{"model": "audio embedding model", "dataset": "synthesized solo parts of chorales (CocoChorales)", "train_examples": 39062, "n_mels": 64, "hop_length": 320, "input": "log_mel", "spec_augment": true, "win_length": 400, "targets": ["instrument"], "num_classes": 13, "embedding_dim": 64, "arch": "wide_resnet", "norm": "batchnorm", "activation": "relu", "channel_attention": "se", "drop_path": 0.2, "depths": [1, 3, 3], "kernel_size": 3, "stem": "deep", "avg_pool_shortcut": false, "widths": [96, 192, 384], "am_softmax_margin": 0.1, "am_softmax_scale": 30, "init": "torch_default", "residual_init": "scaled_by_depth", "optimizer": "soap", "beta2": 0.95, "lr": 0.002, "beta1": 0.95, "shampoo_beta": 0.95, "eps": 1e-08, "precondition_frequency": 32, "max_precond_dim": 1536, "merge_dims": false, "one_sided": false, "adamw_lr_other_params": 0.00089, "grad_clip": 1.0, "steps": 13600, "batch_size": 128, "epochs": 44.6, "lr_schedule": "wsd_sqrt", "decay_fraction": 0.2, "final_lr_fraction": 0.01, "warmup_steps": 2720, "weight_decay": 0.1, "adamw_weight_decay_other_params": 0.05}
Rows from block 3 of a small audio embedding model, named by matrix and row number. Rows with one number belong to one channel. Each number is 128 + 32 x the weight over its row's rms, rounded and kept within 0 to 255. All counts start at 0. After the name is the row's rms in percent of the matrix's.
After each channel's rows are labels from the 100 clips, of 14976, where the channel reaches its highest value: "responds to" is what is common among them. Only what is clearly more common there than usual is listed. The data: synthesized solo parts of chorales (CocoChorales). In brackets: how many of the 100.
# convs0: first 3x3 conv (model.blocks.3.convs.0.weight, 192x192x3x3, each kernel summed), inputs 0-63
# convs1: second 3x3 conv (model.blocks.3.convs.1.weight, 192x192x3x3, transposed, each kernel summed), outputs 0-63

convs0.102 088 [155 144 162  99 146 174 165  64 123 109 123 101 154 125 160 219 132 122 159 122 157 147  97  86 137 175 184 123  73 148 119 102  45  92 111 172 125  96 113 148 103 113 141 117 118 118 107 170 118 144 151 136 122 112  61  71 155 124 154 124  88 119 159 200]
convs1.102 092 [132 127  94 109 140 162 130 128 158 163 162 124 153 128 138 108 111  86 134 186 188 130 189 129 131 113 116 170 106 137  85 111 102 128 149 141 125 104 167 115 124 118 109 166 126  98 100 106  43 143 100 168 112 107  88 136 176 133 116 111 133 136 148 156]
responds to: clarinet (100); note G#4 (70); note F#4 (43); note G4 (27)

convs0.46 092 [160 158 136  54 147 106 135 118 106  95 117 183 148 115 109 113  71 124 218 206  84 149 122 130  74 123 102 147 139 133 115  86 137 152 151  82 142 133  78 120 130 136 107 117 111 102 189 123 176 105 116 150 156 179 152 210 114 155 107  78 156 193  87 130]
convs1.46 096 [107 120 105 164 112 120 100 134  85 146 121 131 164 152 128 132 109 105 165 161 126  81 152 133 142 114 141  98  83 131 121 116  95  93 118 163 140 147 120 147  88 151 104  73 104 116 163 111 132  91  94 143  70  98 114 171 117 149  61 116 103 114 145 103]
responds to: violin (100); note C#5 (34)

convs0.98 109 [166 133 116 155  90 132 137 120  94 163 139 145 113 104 197 114 112  56 104  74 166 124 128 118 116 126 126 142 131  54 110 171 234 143 147 106 122  59 114 173 148  94 133 177 137 135 119 134 130 119 189  89 121 123 167 108 141  89  87 176 126 157 148 105]
convs1.98 112 [125  89 131 200  87  59 148 201 112 102 135  92 179 131 143 113 103  73  89 139 114 123 145 168 104 171 139 121 157 104  80  95 132 123 101 102 119  82 153 135 146 131 136 120 138 146 175 137 130 157 114 100 172 162  99 120 200 144  50  54  94 111 162 111]
responds to: cello (100); note D#4 (87); note D4 (39); note C#4 (29)

convs0.97 110 [151 144  85  91 179 127 133 108 153 122 102 130 101 122 151  93 108 145 179 179  93 144 126 120 136 103 152 148 189 172 140  28 164 157 141 152 166 107 141 101  90  76 123 159 144 118 141 153  89 117  75 126  94 165 100 126 121 147 116 151 132 108 137 186]
convs1.97 106 [ 84 122 124 135 107 140 108 105  75 114 123 153 141 140  89 120  82 189 114 174  91 128 110 168 142  86 127 226  93 172 130  95  98 124 114 152 133  91 134 140 131  99 166  94  81  69 150 125  98 192  62 112 150 144  95 117 133  76 118 120 140 126 146 155]
responds to: horn (34); double bass (29)

convs0.138 101 [111 135 100 120 188 101  93 151 161 169 155  93 112 149 113 165 171 117 118  83 165  63 195 102 140 140 133 123 188 114 114 123  71 140 113 104 177 135 127 170 106 109  83 118 127 123 160 180 123 154 160  97 112 153 112 113 127 187 120 134  92  73 124 132]
convs1.138 103 [129  78  93 150 118 119 121 121 157 132 103 132 131 115 133 123  98 196 166 101 127 153 149 115 171 138 107  93  66 118 142  76 109 134 127 166 109 177  91 158 137 113 149 159 134 120 177  65 122 118 177 123 150 151 196 116 133  97 151 173 106  67 191 210]
responds to: cello (73); note C#3 (37); note G#3 (35); note A3 (34)

convs0.5 081 [112 129  83 119 124 104 156 149 124 119 148 117 128 189  81 160 136 139 142 106 155 107 117 107  71 140 103 150 107 129 159  94  94 160 158 127  99 149 135 106 178 131 120  87 128 183 136 126 100  64  78 159 105  90 153  85 126 136 133 135 107  42  76  91]
convs1.5 090 [143 100  70  96  95  79  72  81 133 162  88 143 108 181  92 166 117 137 141  76  75 104 101 110 133 183 141 116  31 131 144 162  70 131 129 144  97 186 134 120 171 132 149 171 137 115 113  99 145  91 136 147 115 114 159 115 165 127 138 131 151 135 147  97]
responds to: viola (95); note D4 (62); note D#4 (55); note E4 (27)

convs0.157 088 [136 109 129 124 112 151  95 133 149 106 115 113 159 193  88 141 111 117  62 132 116 179  99  86 129  85 116  91 125 106 126 113 175 122 188 141 103 130 136 124 128  84  89  71 112 106  85 126 103 126 111  89 153 140 156 136 105 148 110  58 135  61  75 110]
convs1.157 093 [141 101 114 152 106 144 112 125 166  94 124 171 130 127 110 133 144 103 109 148 140  99  75 115  98 142 138 131 175 119 101  71 193 118 159 196 115 134  79 104  97 148 153 164 129 142 121  91 135 137 130 175  87 141 131 128 107 120 181 157 187 133 123 163]
responds to: trombone (60); note D#4 (47); note C#4 (34)

convs0.37 098 [ 91 155 121 145 162  94 137 161 169 159 177 140  95 114 153 118  89 196 111 114  87 152 139 158 108 142 112  95 149 146 157 119 144 141 126  91 134  47 113 153 146 100 192  83  95 169 157 178 135 126 127 120 122 138  93 121 138 172 109  94  56 121 155 116]
convs1.37 103 [152 139 140 133 172 153 125 148 136 179 137 155  81 189 134  97 129 179  98 124 113 118 143 113  93 122 114 166 159 129 121  95 158 148 110 140  84 200 121 135  79  89 130  68 120 151 143 109 112 145  78 130 115  97 111 102 181 165 153 132  91 149  97 122]
responds to: flute (35)

convs0.109 103 [172 109 134 146 130  88 201 160 146  57 111 117 123 123 161 132  97 127 132 133 147  96 152 118  61 135  88  61 128 139 132 135 140 126 145 197  83 126  78 130  94 148 139 132 134 179 117  95 172 155 103  94 137 121 139 145 198 166 121 150  92 121 116 138]
convs1.109 095 [161 122 158  93 126  87 173  80 123 162 122 169 122 128 169 142 130 108 116  69 158 147 117 142 152 114 193  99 113 135 121 151 103 100 129 199 146 174 102  84  94 197 132 173 143  87 167 144 163 126 101  91  90 146 120 154  80 180 124 108 108 106  68 137]
responds to: double bass (77); note A#3 (49); note G#3 (43)

convs0.154 119 [126 168 140 138 108 112 144 125 133  73 119 141 112 139 143  86 134 121  69 130 169 118 119 138  88 165 145 107 132 106 116 119 212 139 139  89 147  68  84 108 119  95 126 130 137 173 188  86 118  89 165  87 168  77 134 105 100 122 118 132  81 131 123  82]
convs1.154 120 [164 136 150 126 143 116 127 172 118  93 171 119 162 101 162 112 139 124 141 141  85 121 125 129  98 180 149 148 153 130 106 134 207 115 143  90 120 112 145 136 112 124  71 115  38 160 145 107 104 106 114 102 174  93 126 143 162 135 135 124 112 160 187 118]
responds to: viola (65); note D#4 (49); note E4 (33); note F4 (29)

convs0.110 101 [111  36 133 127 144 118 177 131  89 106 113 139 123  39 125 156 205  90 122 127 137  91 140 180 107 132 124  96 117 148 116  95 120 132 166 123  98 131  78 179  97  83 115 153 127 117 131 118 140 148  94 130 163  93 132  53  92 153 128  65 164 139 188 143]
convs1.110 093 [151 145 140 117 169 118 176 128 150 103  71 117 119 137 127 128 139 140 161  87 130 156 178 132 124 133 137  42 154 137 135  92 166  90 102 192 123 161 131 169 123 130  82 123 223  75  48 126 103 130 137 126 139 140 120 115  96 126 123 152 155 145 149 144]
responds to: trumpet (96); note E5 (60); note F#5 (36); note F5 (29)

convs0.10 093 [153 108 105 140 135 137 168 124 135 114 149 113  86 103 121 138 132 140 123 134  97 145 114 116 111 142 109 165 149 138 216 126 109 115  92 178  70 132 125  88 133 108 137 111 140 130 155 130 161 106 100 137 152  87 251 121 136 100 125 145 185 155 148 153]
convs1.10 089 [ 72 125 115  80 105 127  63 105 131 126 112  95 107 136  99 139 156 105 116 103  98 119 149 161 151  84 105  63 101 181  49 108 108 192  91  56 163 156 126 151 122 102 108  88  86 141  40 153  84 118 153 147 124 129 185 175  79 119 100 156 132 141 122 141]
responds to: trombone (84); note F#4 (43); note E4 (25)

convs0.0 105 [102 136 116 153 234 156 172 214 121 117 128 147  90 128  97 100 101 197 146 139 102 170  92 187 148  96 157 138 141 126 137  84 129  89 129 121 129 115 152 135 122 179  79 103 128 173 143  89 110  50  69 143 137 111 130 125 107  95  61 100  91  98 115 117]
convs1.0 111 [140 105 169  38 103 129 124 161 101 134 108 123  98 111 107 113 145 149 153 105 121  93 174  74 150 147 140  81  76 156 128 108 149  80 115 123  88 134 101 154 137 115  54 149 116  78 134 130  96 116 131 126 175 132 133 163 105 133  88 141 150 125 137 106]
responds to: trumpet (100); note F#5 (46); note G5 (37); note G#5 (32)

convs0.29 094 [223  75 178 154 154 129 171  94 107 125 170 197 107 138 122 147 105 121 119 131 108  85 130 125 117 152 139 141 167 144 132 151 128 134 115 141 134 130 192 145  83 161 180  93 150  96 145 145 122 136 144 133 101  92 129 109 170 181 154 160 141 115  97 148]
convs1.29 092 [ 86 111 136  71 175  91 153  93 140 147  76  95  94 180 169 128 159 156 108 152  88 103 139  98 186 134  56 138  84  93 131 123  68 150 125 116 129 101 108 110 108 156  82 155 112  97 112  99 156 105  98 203 130  36 166  96 104 130 180 154 168 142 127 176]
responds to: clarinet (51); double bass (41)

convs0.81 090 [151 146 108 142 120 102  89  87 184 111 116 150  94  88  91 134 117  58  52  63 111 158 144 186 124 154 162 118  89 120 120  79 103 128 150 123  66 173 130  80  65 112 151 100 153 110 161 100 146 154 109  98  92 149 135 174  98 153 108 112 109 110 150  95]
convs1.81 093 [ 97 139 142 143  57 219 108 142 152  89  92 125  82 141 163 133 124 130 180 130  83 170 123 166  71 137 150 148 116 117 123 106 140 164 176 128 118 130 139 166 154 135 151 136 140 107 132 160 182  98 134 161 145 109  84 105 174  91 128 127 147 172 147 215]
responds to: violin (82); note G5 (56); note E5 (41); note F#5 (25)

convs0.75 102 [113 156  94  96  88 110 116  78 101 201 100  91 129  95 134 143 144 125 111 136 122 178 109 123  30 156 135 112 136  93 152 112 152 159 127  88 123 164  96 128 124 134 105 121  75  88 114 150 203 160 158 134 100 116 118 164 137  94 149 125 108 181 107 184]
convs1.75 111 [146 126 135 158 112  76 110 101 180 204  97 132 137 142 129 138  80  80 152 145 106 133 102 161 129 222 146 164 117 126 136 118  99 147 137 156 212 127 148 111 125 137 100 128 163 112 104 108 201 134 173 151 108 146 199 136 115 172 112 169 178 113  99 158]
responds to: trombone (47); trumpet (41); note G4 (38); note D#5 (28)

convs0.31 102 [182 119  85 116 125 126  72 173 147 140 144 198 126  90 117 155 134  80  75 135 121 103 112 105 106 149 107 111 104  98 164 149 146  77 195  81 124 121 154  85 199  69 121 157 139 108 164 139 124  48 159 108  96 169 113 139 164 116 145 203 183  97 175 120]
convs1.31 102 [152 154 145 135  58 136 115 176 121 148 134 115 122 187 118 149 133  56  95 152 127 125 157 131  78 147  96 135 125 145 132 153 155 111 102 127 129 102  70 141  93 147 107 159 153 138 121 119 124 130 126 105 171 147  77 111 192  72 163 232 167 154 104 196]
responds to: horn (100); note E4 (32); note F4 (29); note F#4 (25)

convs0.30 094 [ 90 136 121 189 149  93 129  88 180 143 108 157 162 137  94  84  86 113 179 142 142 153 141 134 111  84 151 124 132 119 134  79 126 113 131 138  60 133 127 153 144  81 178 170 158  94 159 162 102 130 164  93  93 145 111 132 180 165 107 149 141  93  63 130]
convs1.30 101 [148  85  69 153  53  96 107 125 157 137  75  71 159 133 116 136  94 184 135 130 160  92 129 162 158 118  86 122 137 118 109 135  84 159  95 126 160 128 185 106 138 130 101 117  99 178 147 135 179 109 125 136 168 103 143 168  74  99 158  98 169 148 158 129]
responds to: clarinet (40); bassoon (36); note E3 (30)

convs0.145 086 [109 141  98 105 108 110 145  96 133 108 141 132 150 135 119  92  91 156 100 111 125  84 176 139 120  92 141 130  64 112 125 120  63  89 134 164 114 131 159 197  88 109  83 135 138 101 133 178 113 129 132 153 101 161 125 131  98  99  87 139  47 107 123  88]
convs1.145 089 [156  97 149 178 171 106 172  85 156 137  73 116  73 108 162 108 139 109 174 180 123 161 125 136  97 149 110 159 113 146 125 164  98 139 141 105 156  66  94 171 144 167 113 141 199 131 140 130 110  80 152 121 130 109 180 134 154 105 107  68 116  77 132 122]
responds to: cello (86); note A3 (46); note D#3 (30)

convs0.112 091 [133 166 155 137 129 149 110  92 105 102 168 147 128  86 147 146 120  72 154  58 158 111 112 123  72  58 103  71 138 162 103  97  66 151 128 156  92 135 132 117  85 208 145 145  75 143 153  89 119  84 170  97 138 151 127 181 148 152 194 132 117 119 153 141]
convs1.112 095 [ 81 158  87 155  90 175 115 135 168  82 132 116  91 169 146 108 148 151 192 139 132  92 158 137  85  86 105 187  74  92 130 124  76 103 123  99  50 173  77  82  97 135 164 151 117 167 165  96 109  99 150 159 140 150 122 158 133 104  83 134  92 138 146 126]
responds to: cello (100); note A#3 (80); note A3 (43); note G#3 (39)

convs0.108 101 [125  87 136 116  61 112  98 185 137 200 122 158 115 107 121 132  93 104  99 121  97 128 114  77 132 130 112  79 109 136 115 129  80  90 112 153  52 149 133 141 148 154 129 188  66 125  83 147  86 176 107  72 123 139 142 104 148 140  96 118  87 155 133 117]
convs1.108 097 [129 121 122 145 144 205 109  74  99 168 144 137  86 155 112 133 171  91 110 108 124 123  71 112 158 160 167 151 144 124 130 144  33 140 152 196 128 165 110 163 183 139  99 128 164 140 143 143 105 133 136 197 138  90 144 129 159 129 150 114 163 119  82 129]
responds to: double bass (76); note A#3 (43); note A3 (34)

convs0.137 097 [ 99 159 131 186 101 132 113 116 166 108 103 162  68 125 115 105 137 143  73 120 135  95  49 120  92 132 127  39 145 129 126 122 122 103 103 178  99 115 151 114  60 173  99  87 130 185 172  91 126 108 153  85 133 126 122 156 179 200 107  90 118 129 124 116]
convs1.137 103 [ 95 125 137 158 116 105 111 126 155 183 145 170  98 114 155 139  94 133 117  90 147 140 108 148 164 136 111 128 113  70 127 157 133 121 140 117 140 205  73 107  91 183  43  93  74 151 125 137 102 181  70  67 177 118  95 163 120 142 113 129 144 103 142 125]
responds to: double bass (47); note G#3 (29)

convs0.34 108 [123 125 104 118 126  85 126 100 138 191 130 188 158 143 141 191 136 130 147 139  86  70 150 102 145  83 169 174 143 118 112 140 154  77 126 141 163 135 110 135  84 135 122 130 110 114  64 147 112 158 141 128 112 192 106 181 166 106 119 173 163  89 136 127]
convs1.34 099 [ 91 150  82 111 122 131 124 114  85 157 140 129 151 132 176  91 124 173  89 102 119 100 133 145 138 102 118 111  98 154 201 141 159  91 104 125 118  89 131 166 166 103  85 178 161  96 149 153 131 105 139 105 132 125 124 133 206  96 142 120 170  99 148  88]
responds to: horn (88); note D4 (31); note F4 (28)

convs0.86 101 [115 107 100 150 156 127 135 132 117 143  59 149 123  77 139 141 103 112 138 130 125 151 126 148 175 113  56 138 153  94 116 151 124 143  84 104 118 163 107 126 108 164 133 154  89  65  98 108 119 176 138 109 144 119 101  74 140  63 116 136 133 103 103  77]
convs1.86 103 [128  97 165 126 101  75 157 122  46 137 117 115 143 172 158 127 130 110  97 109 104 134 131 114 134 151 154 169 155 104 107 117 126 153  89 129 151 110 138 116 152 118 155  73 137 118 127 104 106 157 105 102 154 130 103 133 111 137 125 148 113 181 102  86]
responds to: double bass (78); note G#3 (47); note G3 (27)

convs0.61 122 [101 160 166 140 177 162  58 107 145  80  81 111 118 130 116  89 125 242 106 133 144 120 117 153  88 149 119  54  71  85  63 179 119 194  89 179 106  97 124 134 113 127  97 149 118 101  64 151 138 114 145 127 113 148 102 113 128 152 141 109  99 110 100 126]
convs1.61 133 [ 82 158 105 186 105  77 119  88 115 105  99 117 127 112 188 171  79 206 137 130 127 137 138 161 193 120 224 131 174 110 109 156 116 209 152 115 186 120 113 124 110 163 108 159 135 127 144 113 115 143 161  94 106 116 128  95 162  78 136 137 131 121  90 137]
responds to: horn (58); note C5 (28); note A#4 (27)

convs0.151 099 [153  74 117 114 105 134 117 146  98 132 192 123  77 168 124  88 113 153 132  80 146  98 157 135 174  84  73 123 164 105  99 146 154 121 120 118 156  76  67  34 120 165 138 108 164 132 151 136 138 142 125  96 128 183  86  80 150 146 121 107 145 116 118 123]
convs1.151 099 [127 125 113 107 142 120 188 106 109 132 179 133  93  95 108 106 121 172  86 117 112 108  88 141 144 112  72  70  97 183 167 103 103  70  85 103 126  85 119 106 143 159 107 179 106 173 166 105 145 116 114 154 130  92 139 146 177 140 136 137 118 103  81 122]
responds to: double bass (66); note G#3 (33); note F3 (31)

convs0.54 119 [123 149 134 125 163 150 108 136  86  76 142 135  96  93 136 148 155 130 130 133 156 209 161 209 157  75 121 117 144 102  93 186 100 137  70 138 153  81 191 114 190  99  99 147 144 101 136 155 106 111  85  55 197 172 175 184 138  96 151 136  76  57 103  71]
convs1.54 131 [125 165 134 130 188 158 141 123  99 119 124 153  97 126  94 118 174 117 127 103 130 231 149 174 106 148 119  99 158 154 111 218 113 114 140  94 143  93 109 170  95 125 140 189 175 134 172 178 132 102 165 140 175 134 137 147 101  96 135 104  98 100 127 100]
responds to: horn (100); note C#5 (56); note C5 (37)

convs0.40 105 [105 101 101  60 114 127  88 142 166  57 140  86 171 112 122 108 183  91  77 122 106 121 121 116  59  51 128 147  88 104 149 123 102 185 160 160 130 143 143  98 132  65 117 152 136 142  97 127 112 131 124  92 127 113  62 127 180 155 111 187 145 143 147  94]
convs1.40 104 [144 107 123 109 116 124  90 136 111  91 132  97 161 124 122  79 100 142  79 106 121 114 103 107  83 172 156 118 135 175 147 168  97 176 119 159 126  87 111 110 130  85 112 115  64  93 107 178 154 116 113 132  88 142 109 118 150  80 162 169 149 170 113 143]
responds to: horn (100); note A4 (31); note A#4 (29); note F4 (28)

convs0.119 098 [134 110 179 122 122  66  72 137 110 186 115 124 184 119 104 120 150 184 106 147 137  92  96 117  94 139 176 125  94 125 153 160  94 106 122  90 187 137 124  65 174 125 129  86  94 136 144 136 115  80 104 160 118 166 108 139 122  86 165 163 119  86  98 132]
convs1.119 099 [ 88 140 101 108 164 115  95 124 131 124  80 167 111 184 113 151 166 128 117 107 134 143 150 124 141  59 101 162  82 136 142 113 103 155  88  96 117 135 107 127 136 167 133 152 153 143 111 136 212  82 186 119 103  86  98 134 136 142 138 135 145 150 136 103]
responds to: clarinet (93); note G#4 (40); note F4 (25)

convs0.17 088 [164  85  93 121  86 107 128 140 106 116 110 140 136  64 156 183 146  99 130 144  73 119 187 118 132 157  92 147 110 153 159 131  81 148 150 170  87 212  99 133  98 122 126 107 141 138 188 116 194  73 161  98  94 150 156 120 131  93  68 116 132 210 119 100]
convs1.17 094 [110 158 136  98 145 101 104  90 178 119 145 146 187  77 105 137 108  89 148 138 112 169 120 112 146 148 161  99  97 113 147 142  68 106 158 108 106  82 156 150 134 144 115 135 110 152 119  98 217 179  94 131 151 125 170 139 127 178 129 132 190 150 141 115]
responds to: trombone (56); note D#4 (34); note F4 (33); note E4 (26)

convs0.189 092 [114  74  99 103 163 122  94 132 171  82 112 134 169  93 129 180 104  87 154 192 120 159 167 123  79  51 189 142  70 119 159 139  85 119 177  84 141  94 174 157 105  90  84 190 140  69 187 113 121 113 131  78 138  71 194  51 141 125 171  77 117 109 126 114]
convs1.189 104 [144 103  70 155 121 120 124 122  82 145  97 137 121 175 125 128 189  93 111 133 156 143  98 152 149 126  94 160 102 120 111 130 128 109 177 147  94  97 141 161 175 151  95 161 195 149 100 164 100  96  91 133 148 104 133 129 186 120 117 164  70 118 125 135]
responds to: horn (39); bassoon (39); note D#3 (28)

convs0.83 086 [158  86 134 118 140  72 143 143  60  93 110 157 125  59 183  94 101 126 207 166 124  46 176 110  71 141 120 157 113 151 186 117 138  98 145 127  86 101  87 136 110 155  77  79 103 189 119  81 101 142 121 138 127 142  96 114 126 130 119 128  96  94 143 106]
convs1.83 088 [148 166  94 152 137 147 180 148  69 115 136 168 144 194 150 145 176  83 161 136 159  82 132  49 120 100  98 124 101 157 111 148  94 115 142 108 123 205  85  86  95 126  67 116 159 183 160 155 134 142 116 108  98 170 156 175 150 121 134 151 139  98 142 134]
responds to: double bass (57); note G#3 (29)

convs0.78 103 [125 182 104 142 145 139 190 111 181 100 139 182 121 109 157 160  91 126  94 118  67 161  86 120 113 113 127 126  60 129 158 136 123 151 126 120  62 116 134 108 111 143 129 141 120 139 139  88 105 100 106 104  91  88 130 150 157 139 156 160 104 120  81 136]
convs1.78 107 [137 126 131 117  65 141 173  87 156 124 120 123 140 137 169 130 128  79 155  69 108 127 120 155 130 149 176 167 171  83  66 123 174 119 126 138 107 122 109 115 130 108  76 203 195 168  81 153 106 210 129 124 161  98 103 113 178 121 119 195 149  88 140 121]
responds to: viola (96); note D#4 (45); note F4 (30); note G4 (26)

convs0.104 097 [103 130 169 139 121  74 101 162  91 114 170 127  65 123 140 109 107 146 116 157  84 132 138 149 145 122 141 134 122 198 134  89 105  74 131 106 138 155 172 130 121 133 162 172 118 195 161 154 128 157 186  87 107 149  49 174 148  93 125 155 108 185 155 114]
convs1.104 090 [118 124 109 154  89 140 151 166 162 114 143 153 149 115 146 137  65 122 126 140 189 135 141 139 139  86  86 111 126 121  67 103 115  92  79 156 143 131 134  85 151 169 104  62 143 175 129 131 135  77  67 125 191 111 128 161 138 177 117 137 124 134 109 129]
responds to: cello (98); note A3 (52); note D4 (42); note A#3 (39)

convs0.127 095 [ 72 122 129 181  87 102 114 116 105 122  77 118 101 161  98 167 138  55 124 132 168 145  49 139  88 178 118 134 152 101 163  88 154 115 109 161 117 133 194  74 159 142 154 146 120 119 142 139 108 122 175 119 146 167 179 103 126 131 144  90 131 113 103  77]
convs1.127 096 [171 129  88  83  29 115 111  82 162 117 126 133  96 131 109 157 132  42  81  96 139  92  59 140  67 131 120 118 156 112 122 155 130 122  80 131 142 161 125  98  90 157 100 130  99  75  98  78 155 105 126 139 133 101 142  83 141 148 131  94 131 121 168 112]
responds to: trombone (100); note F#4 (55); note F4 (39); note E4 (25)

convs0.117 106 [101  70 126  91 160 150  78 137 132 119 102  97 123 111 116 140 113 167  63 184 106 174 116 148 150 120 138 109 142 184 135 137 142  74 142 118 152 142 153  81 164  90 140 112 126 178 188 115  88 142 132 105 111  76 150 122  96 109 168 175 176 126 137 103]
convs1.117 097 [185 128 107 139 104 149  90 205 133 144 120 134 126 106  87  97 118 111 143 113 174 128 100 140 138 117 103 133 187 148 143 144 192 137 146 100 208 175 164 153 154 100 140 152  87 179  89 120 152 195 156 116  85 139 142  85 101  89 182 131  83 110  74 164]
responds to: cello (42); note D3 (37); bassoon (30); note D4 (30)

convs0.51 097 [158  80 117  88 142 145  79 133 148 128  92 155 152 125 132 178 127 120 104 165 130 136 125  86  72 173 128 136  96 129 129 187  70 114  84  90 165 182 118 134 106 141 105 118 142 145 147 114 138  77 127 136  93 129 117 104 124 110 140 171 110 122 115 118]
convs1.51 097 [114 124 125  54 114 151 135 102 116 150 138 123 130 166 135 134 117 141 164 142 170 138 171 124  92 165 235 127 133 181  94 100  78 110 104 162 113 151 133 138 137 163 140 177 112  80  77 102 148 131 140  70 122 120 150 180 121 110  94 116 144 127  97 109]
responds to: violin (78); note G#4 (39); note A4 (28)

convs0.179 106 [103  69 136 123 158 119 132 176 155 126 156 136 138 165 117 101 153 120 168 105  86  74 121  75 169 167 130  52  85 179 128 111 113  94 143 101 171 191 188 128 103  99 102 105 106 118  53 177 125 106 137 119 110 175 119 126 195  89 124 106 144 166 143 146]
convs1.179 105 [ 83 111 140 110 174 131  94 168 136 218  59 138 147 113 119 149 217  68  70 126 109 173  95 150  69 168  96 145  93 188 121 111 115 117 143  53 143 151 120 153 143 131  56 100 106  84 126 150  57 124 102  93 133 162 100 132 142 131  93 102  77 109 131 143]
responds to: flute (100); note F5 (34); note G5 (31); note F#5 (30)

convs0.28 107 [126  96 105 126 150 186 146 146 145 104  48 133  97  76 161 161 103 167 105 131 127 167 105  72 105 150 139 117  97 135 108  92  81 161 100 147 175  91 150 112 111 127 101 127 105  68 117 128 136 134 128 103 114 121 140 141 137 139 146 182  70 154 121  68]
convs1.28 100 [149 166  84 166  90 143 152 168 133 142 121 138 112 154 105 141 142 130 118  86 136 139 131 145  96 130 169 130 132 164 128 152 170 157 117 154 110 105 108 172 108 153 141 114 108  90 132 138 210 134 168 161 116 149 135 156  96 159 178 111 126 149 160 136]
responds to: violin (100); note A4 (91); note B4 (50)

convs0.65 074 [156 111 169 119  69 153 126 128 109 107 135  90 151  85 113  99 134  71  97  75 131 142 107 145  89 126 153 122  77  76  92 143  88 113 146 114  82 115 121  85 142 148 104  89 170 121 137  94 111  86 176 141 109 131 127 115 111 125 106 134 122 122 171 135]
convs1.65 091 [119 192 137 156 144 170 109 139 133 105 134 122 122 121 134 125 151  95 109 157 138 151 165 176  77 119 131  65 170 135 150  61 161 133 105 103 116 156 124 147  81 104 102 137 132 105 120  72 153 133 205 175  96 154 165  99 136 155  86  57 112 108 126 155]
responds to: violin (88); note G#4 (65); note F#4 (33); note A4 (27)

convs0.95 101 [152 114 137 140 115 153 155 116  66 107  95  99  57 135 192 160 137  99 104  68 152 130 111 101  58 118 158 126 111 106 120 160 135  89 119 128 122  82 125 124 108 112 131 140 105 146  81 103  93 151 183  81 111 128 111  96 109 245 114 171  93 162 155 166]
convs1.95 098 [182 113 180 125  92 132 179  72  97 113  75 128 149 135 176 179 129 116 121 171 177 187 172 138 126 104 170  94 128 134  78 129 152 152 176 124  96 128 123  97 129 169 148 142  97 107 155 131 105 166 153 143 101 202  94 117 115 146  98  78 137 114 106 115]
responds to: double bass (54); note A#3 (36); note A3 (33)

convs0.129 108 [119 106 151 133 132 132 101  76 154 186 124 114 101 175 156 145  65 141 114  64 153 149  89 106 136 147 118  96 167 101  72  85 118 111 102 131 146 159 113 129 118  68 122  84 117 130  78 176  96 185 113  92  94 183  82 100 134 153 167 100 137 169  89 104]
convs1.129 102 [129 108 140  76 144 103 100  80 151 132 102 103  97 130 135 173  90 125 135  86 163 158 137  77 202 202 145 149 137 131 111  89 131 145 111 187 154  97 132 166 113 119  76 108 158  96 120  81  72 126 145  94 109 214 150 111 184 172  72 135  55 159 112  95]
responds to: flute (74); note D5 (33); note F5 (29); note C#5 (29)

convs0.33 092 [121 135 107 178 116 110 113 101 104  92 142 108 164 109 194  79 143 122 112  96 123 131 206 104 106  92 146  92 149 139 113 112 118  61  95  98 115 155  84  88  86 161 105 126 121 127 121  69 146  91  85 136  92 197 110 131 127 125 131  92 115  87 168  94]
convs1.33 099 [123 105 130  44 111  93  81 150 137  86 138 192 112 108 137 159 113 134 148 152 143 120 162 116 160 104 105 150  37 150 145  89 145  96 101 128 142 156 118 167   8 165 127 180  84 162 112 138 112 113 136 130  77 153 156 107 161 131 118  99 133 117 178 130]
responds to: clarinet (86); note F#4 (72); note E4 (38)

convs0.92 108 [ 81 199 195 131 133 178 140 138 123  82  98  66  84 133 101 172 166 113  75 137 174 112 138 149 119 107 115  87 112 165  98 153  85  71 134 156 116 100 152 163 159  91 126 162  88  70 155 105 145 108 179 131 136  82  81  70 139 110 165 113 144  76 106 135]
convs1.92 094 [110  90 142 186 108 153 135 141  81 124  83  70 125 119 160  98 169 123 133  87 196 134 174  90 124 102 164 164 133  90  72 152 118 144 129 155 161 116 108 199 128 136 153 151 198 117 172 179  70 157 125  90 118 176  69  94 127 128 161 132 140 139 126 163]
responds to: cello (47); note D#4 (45)